Weights of a small image classifier: arch vit, patch size [2, 2].
Rows from block 7 of a small image classifier, named by matrix and row number. Rows with one number belong to one neuron. Each number is 500 + 25 x the weight over its row's rms, rounded and kept within 0 to 999. All counts start at 0. Numbers have three digits each.
After each neuron's rows are labels from the 100 images, of 14976, where the neuron reaches its highest value: "top examples" is what is common among them. Only what is clearly more common there than usual is listed. The data: photos of arthropod specimens (BIOSCAN-5M).
# fc1: MLP up (model.blocks.7.mlp.fc1.weight, 768x128), inputs 0-127
# fc2: MLP down (model.blocks.7.mlp.fc2.weight, 128x768, transposed), outputs 0-127

fc1.734:500537514484481500507500528531474508485505500561536531475485500500478511480500500524473520459500452500515500516489570500509500500519500515500480538500500516513468500511499508469541487524533465500500468477500500485500464500437481505488486490530500500478462546500541544523500500507517485548494500511500500493458559500513460456478500490487449509454520471472538434521476500482499511500451
fc2.734:500491511526496500500470500500487454500500530483500500496533506525497475500457460500474474535490521500500512485500511500476532496456511513463479500549475547549457500452510500563472548500476572549512534540475508472511503525521500540500464489500525500455520500500500500500500500500543500518508500486500537479517458455506530465459500512482523503500509500509467495506493545515500441522500
top examples: family Hybotidae

fc1.247:500445500469520546441480500511535524508549533489492517500500436500481500490515478500500500545522500470487502450489504528500527510491475500490467499463500520447500500476538461500484543500522500500514516500508499514462500500500500498500518500494499482483500474486509480447500452519567500500475556522465500500446471492521485500500526436513458509500500500504506450521514467489514500524460
fc2.247:509467500541522500532472527448531515522468459489525500528500487532465500510521526544528452558508482448436472503500509512496508519493500500500521508522506536558474500528564500493484514499500500475500500477500467495495525517521514473492490500500506472554500500500507502531500515521526468511456471536500488521476521483500536536490453500531483515467485503466510500519500462515500555528475
top examples: order Hemiptera

fc1.701:534460522518478530514500500465500430500516529531485500479534500531484500499533500457500537500462471531491455431500524450500500500536492500500509521526500521512507494546500500485519500548466476473480522500500543500467489515464490521515508469500496456484500542500528530448514500500535522503493500479486500500487528480478500513500534476478505500500511430467526500463486496542475500540473
fc2.701:471529545494477500500518500498517540451500459500500503449506474464478535500443561500539500500517493492514569519500500500544500535500500500500482500500474500500500500479475459525536436500519517504500479512467500489511471512500500540489541500500523482500480500500439487476500525500497494536464523500484500527500457482517519472506500459522516518472432518500459454500500490488487520463518
top examples: order Coleoptera

fc1.670:471518508473478525500500490448453487500472500500553500500473520468500546522500458458486481528507503500524500500514505458500467521505515485507508500523565500512532500580522500479534565522500515461500500497538532500450514500446485500509500500534483500500481518516500562474500532516500504503485490528448500500473500475470500518485500500500500444470541514536500500500505500500483510469470
fc2.670:553476500480533541500500500507532500523485496452496474475472487450500476500487500465500453472459521467505495539500500466509500521500500493550482500500465500500526494500475476500546500459500527500513465546473500457479436500500500500465508500500545446500490493527535468491554455500474500500499535500500500500490438500525500500500433500500484500469472510500500500547480484479480477500484
top examples: order Hymenoptera

fc1.652:530460537453500500482500480500522473473504500543507513486500485483486549494557500500500497482540478505473474438500517482500500471491530470536522504495534516487536496511520512487528484491542481460500479500486476466481500552480485477500541502528503491484454500500508500429500500500484473537500483510449550481514484500532467537477515467500448500493517528521507454500500451472500519500470
fc2.652:500467527490510500450500515500502500500500486530500526516500490507516471500447521470448500526513500483500495500500500521488498479487500479548555500507447500453463525505536439470490493500556534546517476515541500449529521500475557479478512500500500500492496512482471481525563500488531547476530500482488544476500476514500525515519500532500490522530533512500500527500546540516538503504500
top examples: order Hemiptera

fc1.608:519483490498500515483520514527483522508505457524579500461474454492500500500500491500527495553500500449524500470471518500500530545500500500485486500500544510515504489505492460552471523527478500468533516559470523500500484470500513500500495537518500520500500500513539455526532463532500500589500550500516500519516501476532500492500518477508452536500531543500472500500480494500481485473484
fc2.608:500500500500520491469495465505534474487500500559453500500500500500500500562499500477493523505500500500500470523519500500500500452503500500537531500490504522500500500534500500499500524524500528525489500500459500480459555525442500500500497500540482496500500482524490444482500492446507488514463492466470533438500500516470500514520499438462512551464488515448492500477541464475500563503550
top examples: order Hymenoptera

fc1.385:526533529463446511500519500500511497552511486528492522494485500480520456518479500515505561466462475451467500516500525546500527500500514525474505512494562524500477553517518460485500500500500492539500535469535500500484500518464509448500500517541500484499519500502520471530512500534526521500481533500500491451507539500479558448500471500500458500533531473507519485517500463500500534500477
fc2.385:506543479500460524500488500500444479507500521500500499483551505509546471534512460458453529560476500500500535500519531500500490477483500510467534538513500438500486476466489492510492500530478453558491500500500500535493500500483540482517538542477496500472500502474471508506500534566508469531519500466540501481521504500500548519500487514502529500521504477514500554544493519479516521501500
top examples: order Psocodea; family Caeciliusidae

fc1.263:500496508552456470432482450500551500500500485500483511488459500476500500527461467500436457534500500529457500531482544524484500500513435500530513493473506503498463500500462453467537469473500500510484500463532485539500552520486517545517517500535500500476500487500500500539500521512504462500470487500475500474500515465500513500500543500487509514541505537500481500525519470510514518500512
fc2.263:500500469467461500500500528519519517526512541500526500500536467500468483510500442533472529506500526473500515514517512529500463508457506483521514508519508470529531471507500500500463500478518500500516460516490513440477500482500492460445500571517500512528500507500476464500456497500543547483533500511500477533526462500500500475500500508546456471485504494527500483500500562499500445500443
top examples: order Coleoptera

fc1.373:521500522467500500462518500507500459500515520500520522475500473500500563493500500510517500467500478500500473432500527480500514487485500489475487531479500515500511483500524526495515479528553469480500480492500519475497500540490490460458500500500524500490488521488500505453500500502471472573489500544480552470446516506556476508470500483471467500464500496493531422485500500480547515500438
fc2.373:543482516521462491462500500500500436510500500596500504473500489521512446493453500475500500500523508494489500510507500500477549476500471510507500500521473500500471502492500467500497500472510540563520500533513500479500504500489539500500500474500529540500529500454500478521550500515572502532503500489438547500519480500495519500494534500500474500467525460500479500513549500523549500503514
top examples: order Hemiptera

fc1.158:500524534500500473469421500500499500500500480541530521465488510481516500556534533500500490508475500500500510500493535499489525459586477500523500500513500500495500543517500450484500524468500500531531533500519496484500549537427504460504500483501516531476500539500512533500500524539506457519500480500500514499471540516500553470511483500492469514461528487473518515485495474487509525494457
fc2.158:482500500494533526488486512533491494489511519500542511483513500447528446488531486471510509500479500500493566494500537492533519521518440515499483531533503491500500467471523484475453445522500500500528524522553500496462500500500483483547524491530497472458533486519473474525461517540504500534474477456528474500543478470524517500462500523514481500537455500500500500508500500482522522557500
top examples: order Psocodea

fc1.235:500531569500500513500465500471522495500505500500495500472500451500487458500490456500495480531490500485514523514500500539500515483500504450536453500500500517469500480541556501539500509475500500520500476488480464480500473517500467509442514573500500511486500476500533500500500500500604548542476517466500492528532486488500500439518484481500489482502500518500486496500496474500532546500508
fc2.235:500523509462500440501500483564531486508500498500500524500516500519480483500500461510500483483500521500500532436500500466537500532472470542493521518534464419500469500500500512497500427500467472479500478471522500492475500492552500540500500500505474500539500508500494507460500500500500540500516514517482514500500500515500541500495495458462475508570500510495500500500500500532500533527577
top examples: order Hemiptera

fc1.656:550544526465431516481523490484500514552517484517529517471495500474500443533476455513509507500442487443456514542505539508500531533513500533486500500500534516500462523505500452468521495500527500528512510483526500515500500515500530460500500525561500489500537500500500500535500500547521500527471507523511479452508545489472524463470500500500504509522519471479500464515500472500500517500500
fc2.656:481499474474500500514450517527485473524463547469500485465552500484536474545500466494457525517489493500532513500529532511500489500477462466479500521500500463500500489451448490486500500509469443561510489521500490500520517483500497471500505566490484482500500472494465443489500533546500472502500543473509479500494500500500533500500542500524514463533500492500500538541500529500515454537500
top examples: family Caeciliusidae; order Psocodea

fc1.293:500467529496500500519432471525539467500538509500515523496493555534473519461500523506512510500470454487500500486488486525500500481484541500546500514510500511500500500519483483454500500541513549536474500513489553500500468550474519488469514500534526547486500497505458515475500453502544479490498510500485500500500521483500526450500512476452474537500515465507512461448524477537463489471480
fc2.293:500501500478491489472500500500493460500500512500500509500524521458518533531506500476561518500508498500545500567484482558476512515500527500493511500535500436533500511479529500500500500568527478539492500500500478500489473555454500516494524500500500542500501521466500484524483451512554453459500500500447492500501505500541528457506500524500474465522543476500526473513540500491500470464500
top examples: order Coleoptera; family Ptilodactylidae

fc1.75:535513517500500532500493552500472496465525492516515500479490498492483532500500484480500462531477511452527500500466466479500464470508469413545500500503500513500473500486482500500500493500519533459468500477476479495538545518463523520500531545473500544473475500466500466500504515526473483511489470517500508488500500485540444477464452502458500508459541512526489523466497475515500522453481
fc2.75:462462431519514545557549500501526518526487469439460500503510500536505500500504540508508501480500497470500542461503500500484520493437491494483470506507500447529507481487500524471500549438473500500471523487523520499517493543551500500531522500477450506495500544497500540477490542485524461500536546500509500537500484500500485481489500502500500518500503494481500488500500476500520456490503
top examples: family Aleyrodidae; order Thysanoptera; family Thripidae

fc1.647:501556521466491503500500526480533521500508525532500500488544469500522466574500512468500500561476529500485500455500519478437500500517503515512514489552500493496500518500514484500500542447503507524495518476500500539500555525453525466487500500500500518475479486468485518452532491546467456497500503467481500470489463508515534500526500520527518512500535481451530500515500500500531505459500
fc2.647:487527500439499526447530507555507500500488500494481542488503508490478500500500537500525519500475481465466474500514516500521471467500500497477500519493464467484478543500456547487517526544536516535522498473520500493474504468500494500518500500524545478500532489487484467477500471534455526500483533467492477460504483510500519487516517522532458503551445465536525546531510500476529459478500
top examples: order Psocodea

fc1.433:476520550527487500487475500521500514485486500508500497433445513500483514533490502480493477500455504500500478528488500517485500500530515507473485500477500505473530500500450483489522500466500461511445500465505488500552532513434485462469545445500423478469438500464512538503507470498522520500496500476541500500504548500474500502477496468504472503491500511500500500535488500456481523500475
fc2.433:479500504500550539500480528500500500466523523500444481495451470500469500429485470496500548484511482483565448509549500495462504445500550541549509500500500513481508515500521446523488500500535482482505500481476478500520478469485540495500500500535500539500500500500491455500484513500517528484500500470478500493500465461434476524500462515503500525481500500532500496500478510525523500474502
top examples: order Diptera

fc1.118:500526500500508460492519500500473545506543520528497500516512505532500519500501483479481520526542500500509524509456500517504476526522470500500500517500452500500535560500500500528453469500500521500549511490517523517490500510482529515450477531500500555488500518500482458500520526508517474500518500488500544459500508500478500500559483511468465505500588526500525500500548482570544500501457
fc2.118:490500500514481500500506476473480466500500500500479511479493529481500500461465488526500533500512500546504467539527475476511511503531536581464534541518500500473465523500506481509548500530478494505500473513494522468556474467529459498545500538500530476461526478488486481534500503505500464500519559500500500538500500436533500500472554535515505469478491504500499491524462538521500500517503
top examples: class Arachnida; order Trombidiformes

fc1.242:461537516494493568500487488465515549540491500543489511534475532576440500449472447500537500476500478500500500500509521500488485520512510500481487525518524500525484481465500500511480473500497500500500498500518500537489520500490500500461500496500500536512461510500521557500491500500530542488500520486536500559500500500467528473503517500564468522500500480500500489522504513500575500465481
fc2.242:500549473500451536483482490536500461528500478500547536504515492531517491500459480497500480548514483500447555488557471490480524500473500469479531515500530520545500485463468500477481460537494551498529479500481478500527484500500478500528500490473531533535526512505546500500531526515511489483473500458467547497480472511493500476500498467520511508500513467485444532500505509519534484511505
top examples: order Hemiptera

fc1.153:500491534500500500459530500500489500445500500539471506521500509500506558474511500539512504500551500484475456517511507500500527469531474471557485500500500533438479534542474506485549454500483484475549500476513500500494486540500533500500521540491509543500439524496500500493537532500500482500485523510521500556507493475463480500500515500500482500553500510531500504529458466508488556507509
fc2.153:501513500500500500540500563512493472498500506486498500511520500468486500519486482534500500500500500500500500500545500526450430500500500440496453500500528628500500500500496500500467513500500500500500481499466500469504496449518500467543525463518500500437499500521500514495528479466500500500486504500528500500521493527459530500483500553525469507532471533530477505500502500540500516494532
top examples: order Diptera

fc1.280:563500501500516500518526500447500500508510500549508520500500465500485530494500476502519564500461478514473500538500529502500500500477500500507467500513513514500506525500500523541500555507500520465498500455492518524516526500425519466500489499554473500466500500500466519527529500513500477543489509500500512460500500504500500477500500500540468494500508449500585487556480500481537518500439
fc2.280:500493500500551519534500568464512500452500483459539500510523531500458500500514495536520500500467563507500522500522491529527500518454500552503467459500484500529500500500500538500464534473518501519532538500537491490473503487500478507451492500481549481467553514457458532511500466517531466519491500472480483500500476500544511516489500500528500543500500500500542500500500536500548486500487
top examples: order Psocodea; family Lepidopsocidae

fc1.228:479546503480439535500529535500500513549500503558487517500500534518457467530476468500478535500485475475484500474449554520500514527500500532502500500500549517464497500495455496500508500526500484522488500459515477521521500519482500469509500505473485500494500486502503500500522493540519505560488537505514509465531534506478538479477465450522439499500548454484512448531500500500500500500486
fc2.228:540533461518498500515457500500454500500464497469472485454541476517519471500508481491468483538489532500469532500532522500525487471500506493465546500511500454477453491461483476538500485500500483536459478520500484473500500472502539484508546532466500518459500500490453479500529500571500487515500475500538466486509512500500530550500478536469529500528509475500536518523524500472504526519517
top examples: order Psocodea; family Caeciliusidae

fc1.142:516500547521448518486500520469512464479524542532480500500500514535484500518506500500557514458507522500500500452500500478453500500535498521500500479542521500500547500550485500461500488500482548500500500439565498500491500491465505500480493477526486500413494516500482518500500516532515476483472500500468500487436500500500535514481485515509500466451540494538524486500513500493500548500500
fc2.142:485500429452500494476500500498500527445471508522500477482500488519494522573500500545473500521500516487526475500465477525480483534462484546521500512500548500506514547538498475500500471549500500469466500535500500514526521478500479532500446500500500483496513541488478521510500500500524538500500472520500503486500493525511491447457539518549463472500500500513481437500480491467485500463500
top examples: family Milichiidae; order Diptera

fc1.219:504500500500458487521500475484512500524486490513500487501450486555468500528538500484581500523483534488500500472434486542489453535510500500496500539510500504497525477500492500500479539500500500487472551500500500526511522500479542500500500513489488573489447489494447462512524500518500500563507477490513511519500553496477543487500517507499489500500542453517482488490517463525500533490465
fc2.219:457500551486500500500532454472529521505500500504470481498431569515490466500500505500481519539507481503530475500468500500486548532470500526500510508538500456507457520500500463552463500500500555542509519500531491500505500478522531500536471500500516447522488548555500512525534522484466540471532500511500499500500464485500500500501500524506524509547500512539500500500517491522500536519478
top examples: family Cecidomyiidae

fc1.312:504527549539472523453448458474489500500500473530500500443500480500500475500456489500469506520486521537479500500500500517500524521500432425536489500485484500487450529500485494522512523465528499500473487472500465483551562500500527500479500510480500500500500489472500500486500546500478514500500468535488475493500510487500485474518500500485500500500500534481484496440483500541520573466500
fc2.312:510510492487500488497517541500492500529543553499470500483500511517501544515511479530487500486527530487476525497514465490519451476500520494511512536500483486512506492538538508516497517536482480539500428536536506483500421483452500524500519545500511565496486500492500515528481494506513500487500485500500511522474449507451496500500504467500500493500540451513496500543484534500461429521500
top examples: order Coleoptera; family Chrysomelidae

fc1.526:482478485549500500512483513476500500500496549521462500500457487500500500515550477475520503521500495500496473500500500500500463483516529540455468467500497510460512532486548484548465500468474520541530554518545500500506500513460500500500472544446443500500480530483500500500500500507534500467496517500500507512524512459500500543541506450483500463500500529571464514500500472496500542514521
fc2.526:483478494455546534457526487479531506474512487519474481500474500500520500558500528529500523450477522453500500469466488582525500483506522500488500476466500527500516533500535467529544500513454500548500529550533485507500500531465500500508462500482482485510516520457552497466534500500515512500466510526515500500525477500500500530500500500496525507526513508500483505540526476485467543477539
top examples: order Diptera

fc1.587:500500500538444526520484489500500500514507500535500523450525500535475503525495500513534500532470509522485526439489480500485515560511540478500448500460551500479480480527529445541465500500500500500467546500504475523471500520500500463523500477500500514497516500500500465489541500532500510500463486567473541494542510524472534500500500521533513509538548500535500482514524500474492500465500
fc2.587:509500506472500445500500500500500519500481556500519455538445478461520500500500500500515437515522510500494500484510462500500510500474542500500507481546500438500500500537500525503533500463500472485474500472500495500500492514500500524474539500500430500500475533500455540500552476462460500485500460500500469500462540500489500529480524551475467500500563519471496500500477470500468489477485
top examples: order Coleoptera

fc1.615:500473500500459527500500500486517529543519500493477481474512447536513439477486500451500486500543465495500500500477509538544551507474500500517500542500512518500473500500498415452461500472539500511500549507536529500500539526500528500500514534528469552494500500478451477500495500500507500500491486499463500476505500480496471500476500500500459500540525508478500474500510457500529506442469
fc2.615:467536500490500500531500500453485502525492471534454528500500510500496541473559544500471500484507495500451500500468488500518534444490518500500533477500528498500553512506467455503500478439529500487445527505500457531526500534486500466485522476516486524454500500484552534478506505525522500500523484468444515520532509520516443500500523500480483514466545500504500500468500506484500492475500
top examples: class Collembola

fc1.592:493521500535500500518499478461500527465519511547500530497510500535500536471563462471451544484540480501461514497474500526489528545500500523496500552500500502500528537478462468469551527452526500475520551500539530524500472506484500491467516511534486484513500500462500491500500507541553500488499507457457527500521525500500500524500544476500445488487544499500502485486500509498508500500469
fc2.592:445528531525486514525500493494475500500482519490500537500506500500516511500500500546500559474533519476447448500542500544514500491496500536500515526449458540470509526527459479500518482529507493500498460500503500554508493477475454459492464500462500500445517530459508472527507500513495524522500527533474460527489512495513500500489516469474456526469500500526516534500476526490500500471542
top examples: class Collembola

fc1.690:500522500476500500500514464476485440500520497509500477508532469468483495491541454491532538534500500549479500442500470528500500543530500444500475500551532500455525539485500481585450481466500532459519512528500531530500500509487500476482500510534525500500513500500486478500514500517474500500479544500500513540500510491512483500500500484500486550480500505531550538500500546524507513514500
fc2.690:514500500518486465500527541500484500500530500500488496472500477500543500523500440500500482510523477500516559506486500481459531491522500500516546500528529546479500519503479467500500444500508500504500519515506477500500460500489530492500500515500503500537503502518539425514518527588500529481494466459500527500498500473491533518521484500463516412499491500481507539500507457534515500487543
top examples: order Hymenoptera; family Formicidae

fc1.346:500516500500502549518500500500562510507523526500500535483483500492472475476521477500500474541518474500455488435470500515524491477500532500513497470500535521448513502533546463505440500509529507500542500531500443526500500529500500442525533498508494500500521500516500489500500451529508500500469546531460474500466500508472474500529500472503465518481500500500530469500533474500567500523468
fc2.346:473472478500535477500494518476544534465474521517522536488500500525496510508507503481500440530520477470485473500436500525481512530501500500500500500498544523536500500522540459449514522500522500500516543480500500500461480493500486500499492502442486517500500500479535536531551500546500500500500513500511525550500531512519491567481532490500462484500545500465500511575460490495516492476478
top examples: order Araneae; class Arachnida

fc1.593:514500525537492532528482500500528536523513536518500490486500454538473500500500562453531473497500500477500502512415477511500500476528520500467492500500500500516552462500471500529500533504514474463497540530526538554484500520467506500519532500502454537520500500500464500461506500500530509500504486460500537500500551500476496533500524500477468500500569480500500500542512471484500485500463
fc2.593:482500569504500521528500495463500515477477500515451509495482500500500488530528493500491549498542503500447493502509538500485500484471447502500495501524465447450478527500500430503500510482500513502500515531519481500510471500546500500468442508500558436516500500552500473512500500500463492457552511500482498500479468500543484500515482508520534493444470510509500518461500500510499500500481
top examples: class Collembola

fc1.446:513542497507472500533500565539517504489483500500500560517461455523500433500469481525475500508500477500426500500500500534519475527500500500480500502500519500518451471500500500483500528500521518508465484449519535536483484504476521483511559500470498548500539524455500545473504500510500478523492498525481528460533500510460500462500526500476500500516511500515469462541528500524484522498500
fc2.446:479450466492523486448507500500500529517552495515500450507500500491466500522490527480543500517500500532564500527451483459500518472538500500557524500500492500461521500508534481469530537548517482500485471562467500492509528531500488510479498511528521500515483500485500457500551528500500520500526501500528496500513500529508529500445506511503487464500505504500500485484498457500453475432514
top examples: order Lepidoptera

fc1.297:500500500516483542500516574500427482483500463509522512507482482500430469517465460494539525475525500500473527500522500500516500500500511463500505479487551500453500542502535500516537542470500542528499469472515474500500500450451500500500500514452529525458507500487474500550500500502500486500500541511460500475541500482496506482500500500541500460465500524500500486491500475492500539500532
fc2.297:472519500484478508500466447500494500499471466512540492481518527493495495470539526531491514540527423526547500520500522466499538515549558500544484516497507578500506493500466500500468497488477524530470516473466511500516500480500510487500535449500493518546457500504522500500500486519500506500471476514521487485500519461516500496486500478500500523500513499430500490465464529500517522452494
top examples: family Coccinellidae

fc1.222:500527500529493500500470519509495499487510539500524472500518500500544512518489500439500467460500500500473502474461470516471472531500479497481517491500528500500552512525511509500500509428500522489500524508574543548544500513465500508500501518500454574500500513453467484500520538502550514489500518480502522491480516500479500522478489514500453487500574500536500500532492533510491486505468
fc2.222:486500488522520513500514469521537513492456471508524506473500483466500476451500533513500554487522475500486521500500529500503482470483517575474520500482477505481500460451497500495500459542503500486451478507500542544538490484500500487476457541448500545470500500508477471562495500500534500523500483530500462536551538500500531534482500520474489513500500525496500529500490500500500458477542
top examples: class Collembola

fc1.558:478565480487480555502500581523434500529500500500516540542500477501500488500519522500505458459527488490508500479517492440506445472485519510475515500519477503513515478500540500500466458500500510500435500537500535456518513500469500500483496535506465521500500541480529532500500500500500500500489500510466546477527500483500524525512500500517500515524534515500516457500532514500500537454509
fc2.558:512489500500489454494466479500512540500500522500491533496500543500484504525492503503473500542495451500500512506461500504465500500486484472558438500500498496458526505564479486495528506525543465511464500479535473472500500469500546537470503500536519477525535481520450447479484500493468526540483507514500500500517533510472520472499500514510537518503516511500500500532536490568551500524466
top examples: order Coleoptera; family Latridiidae; family Corylophidae

fc1.306:500500500504519470484452466500500536478500500522544529500495438522492478469525518519500520500487500500467524518500535468530481500556490500468499485500500500489482547523500531486502500500521500516518520468564508500444500528500529522427458524500500500500500522500534561504500500500500462500500500487513500442460507499554500512500452461500476503518520500500569500486500500500539543500500
fc2.306:512507464500413518515477500477463500500529500500500500491479500476500534500452500468500500520500523529490499512491444448470500540533486486500483537516512522500500500487490500491500500484500551442486525445540500485501489467479500520500500500488481472529467564467500471500530534480464525496500500442560490451500524512500514469500500518485530500500500500533472515500500522500534476544493
top examples: family Muscidae

fc1.745:550500500511495525487513523470512535463500480521523500472480488466525512484513515471468484512513543463446500500490500510475515489515531538485500471500548500532500500557502467468530515464500467500509500487493526500469500534459520469500535500526454500475443500473513576515507500517500500500493500562483500500512480493500497490472500465521462475522531518479479449500491512482456520449500
fc2.745:500539500460518533536457500515481504485562537481515528535558500518520459500520491479492499442518500555479500519500500494500500536547513461532535479500470526493503504532500500538500500496532500482500500500495500475511525501478508491500517500500500500465522494477500500488463461513560521514483508500460489500513511500460464500500479488500525566457500508530500500462521471474466517565535
top examples: class Arachnida

fc1.566:512512500500488539475488471500487455521500500500506486516501446526527476492488500500529460525500574483500461453500537486496519515500492500449522483567500505503469489500512503546443493500500500488465508500500500500527463500524531500457456523500500520507500478492460461500537496500479539537488523474500498493514500434531500511500463528486500549500490544478500506471500500545557517500500
fc2.566:472458521487520464500500526492518491476500500556500482478527500500500454462500509449497473481539465497531528500500480500500500500500500490543493445486541479500466463500527462500500453498499470500516560500500526493447500521500482500500468500466454464500482535518500541496500556490513507484469507500487574509546500500522443493475498474500494479517500542500500530500500485490539532494511
top examples: order Hymenoptera

fc1.289:480560550519490500486474559530500500500500500536505529447477500478500508500456500518481438500500521500542476494512500477456500500500492535549500471490500520500506468530475479500541500482510500510472450500475500439524548509455491500500563516541482500518479500477500527464500500507500487500500500518500512461483520500469515457478479477500475465455525500500485500547500500497500527453511
fc2.289:500479500466478529450474555524452436449547527500481512500500524514500457455500473499500492487500489500513458500552500500449470500500550479523452495500500539500500478500497499505555500500521511460516500463467519472500500500450507459500469472522522510488500500480480500500489500524500527488500500512485560498500500451468467500486523500482525528500530486539520450500500497535500500500500
top examples: order Hemiptera

fc1.646:517460532500480536462500535527460480525522476536533523425500453500479510500480472526519463483500472457500500453515549460500464485500500482515455496500500523505500500482543505490517534482550496471500478500470478481500510479497499545466500500546531488481488504492500500515510500500493486526500478500469500466503500500528443458456463482500473499500548485516530525526541476480500517485500
fc2.646:469480500494513536539460487433500480500511484500500531500496475517500433511525500517495463530543447500500500484500491533462564483492490444500501446526492500501459535500512453570500460460500500500500564496516505500530508500500500475500547500500500476463496500509483528474478479504500500500496500548500532500481478464523481500500526523476495474500500508491500524466523500527500468496474
top examples: order Hemiptera

fc1.586:463523516480442500457463528500476467474505528500557551527500514501500519500457485445487480500526556500489479539500526552489473500510480500516500516475511500516456468523500509487500498500502524500514477540544507500487495497478456500500529500506466522500500500450520547500500548500500500497489502501469543458500500456500500465500465476509494500500521500500525492467457543500489493429500
fc2.586:492429497499500455500500558537525485515489512500449500486518506510500502500539459500563525507470506471548482529500493519502485535523474500502484500585525421500484563511500490528500500523500457516523500500492492527511500493515494467500523500512500500512500550500500515490456500480500504488540521539500500500514506477520526483500500514446488458500468500520500500492500452500500522520531
top examples: order Coleoptera

fc1.602:475550542495500461454514509500459500500498477512514500500464467449500500496480500524479480487542500532518500502515517486515500500500501519513472469500542508516466534508529500500532500500523500502526490492494498500504525500464481518500510520563466493498500590492437506509531539500513493500500506527500479480500500471533500476500551481500472479519531575534500500522515452482500557490462
fc2.602:508475500457530500500543461503500508527528492500519518544500531500512500471445512456460454536500504477529465500489551512513504493520514500486500500525487518500479468500516500549487503500500507500498453484500547472500564500513485445513500483504482500419500519501465493500505480477483513494528516564520518468500480479470511458524500518500500500491481500522546523567500500458504484500514
top examples: order Diptera; family Chloropidae

fc1.353:543500500536476565500481421502537480538500516533486500500500497529530444515506497504500507479457463489438501495500567492482496512524500477463487475515506526507480495533523500523477465500462529531529497464500500500557476494500488500500480541476500527500502517512517522452500437512518513519476537481512490532500550492479500503512500487465490537501500516500486514517500485512540500521517
fc2.353:500500519507527500523455497545500500488495457457529515472500500471455532533508528488511479461468536517500483500500522530500516500516433477517461516511502553514529492484485461478500483500529515465532500500473500500532566464545544500524472464501528513500498488493479542500557475500466484470480533500478484500472518500527473490498500500476520542519479490564500500521470475519500500505513
top examples: order Lepidoptera

fc1.758:534500487526500500489500500488422515475525475537500500434509522566509552500500439500483522500543500448500476478462500518504500500518470500500481514502524572500453500500520500500556500500497500487515486483500555457513500500509504520500532467500546500497473551473533500474541513502500500500476495521488514509500500461493500500464500481525466462520529528503500500528483500507498538500495
fc2.758:500517553500500510596476511528500487500500537509481500500500500500484452513545500500500522500500475500500500506500500500500463482500500462479470512500500616500490500522500524527484472537500500506500500549500561500526500468500500526537500500500473483500500460478500505513538500529539540530459500500499469500517500516452496468539488500520500500541487500531500541467501500537500519500515
top examples: family Drosophilidae

fc1.63:500517525500510500500500500447500487488489500476458500488483511486535485511500428537542500494538500463500479500503525500508506533484524500483542521500500523519500483510500500500550539506478511464488461437489539487500509521490503495517544500500544500467473534500483546500500500511541476500496457500516500446514498470491553480479501494464488461500527500491500469487529449549512543500437
fc2.63:481476485482523500500481476475532495500500565467500500513500511489533487534485533500500473515500524460484511524485500558514500468521500470498462465460500533471500517510581484521500500500500553500542537531514498500550500453458451509474543506500500462489526509485497469489478509476515500500456500522490500462533500470500468500500468476513488541550500464523500529500482500533525500510492
top examples: family Sphaeroceridae

fc1.321:523500510485481511505483500500467521457500483517489507492469491481516500463500514500563500524540534508480487541466500534463500500507500476546488488457507521482460500542485500500500500500500500459545500500500487455539464533498500485515521504489531528533450500468500500500500479501512479500500511532526500525518484500417487432500500500500473514539516500546550529518475481519467560467500
fc2.321:528511523500500500512461574500497449490500481516500500518499500431470523518512467508500500500503488454469528500515500500453454500500499443500500491500538590500496500500500500483500529472500500500500500543488500468501500468496500524525543479500500487450467528531500505520530493462500490500471486521532500502492476532468500539453498545500496500494499524550462532500537485518500500484542
top examples: order Diptera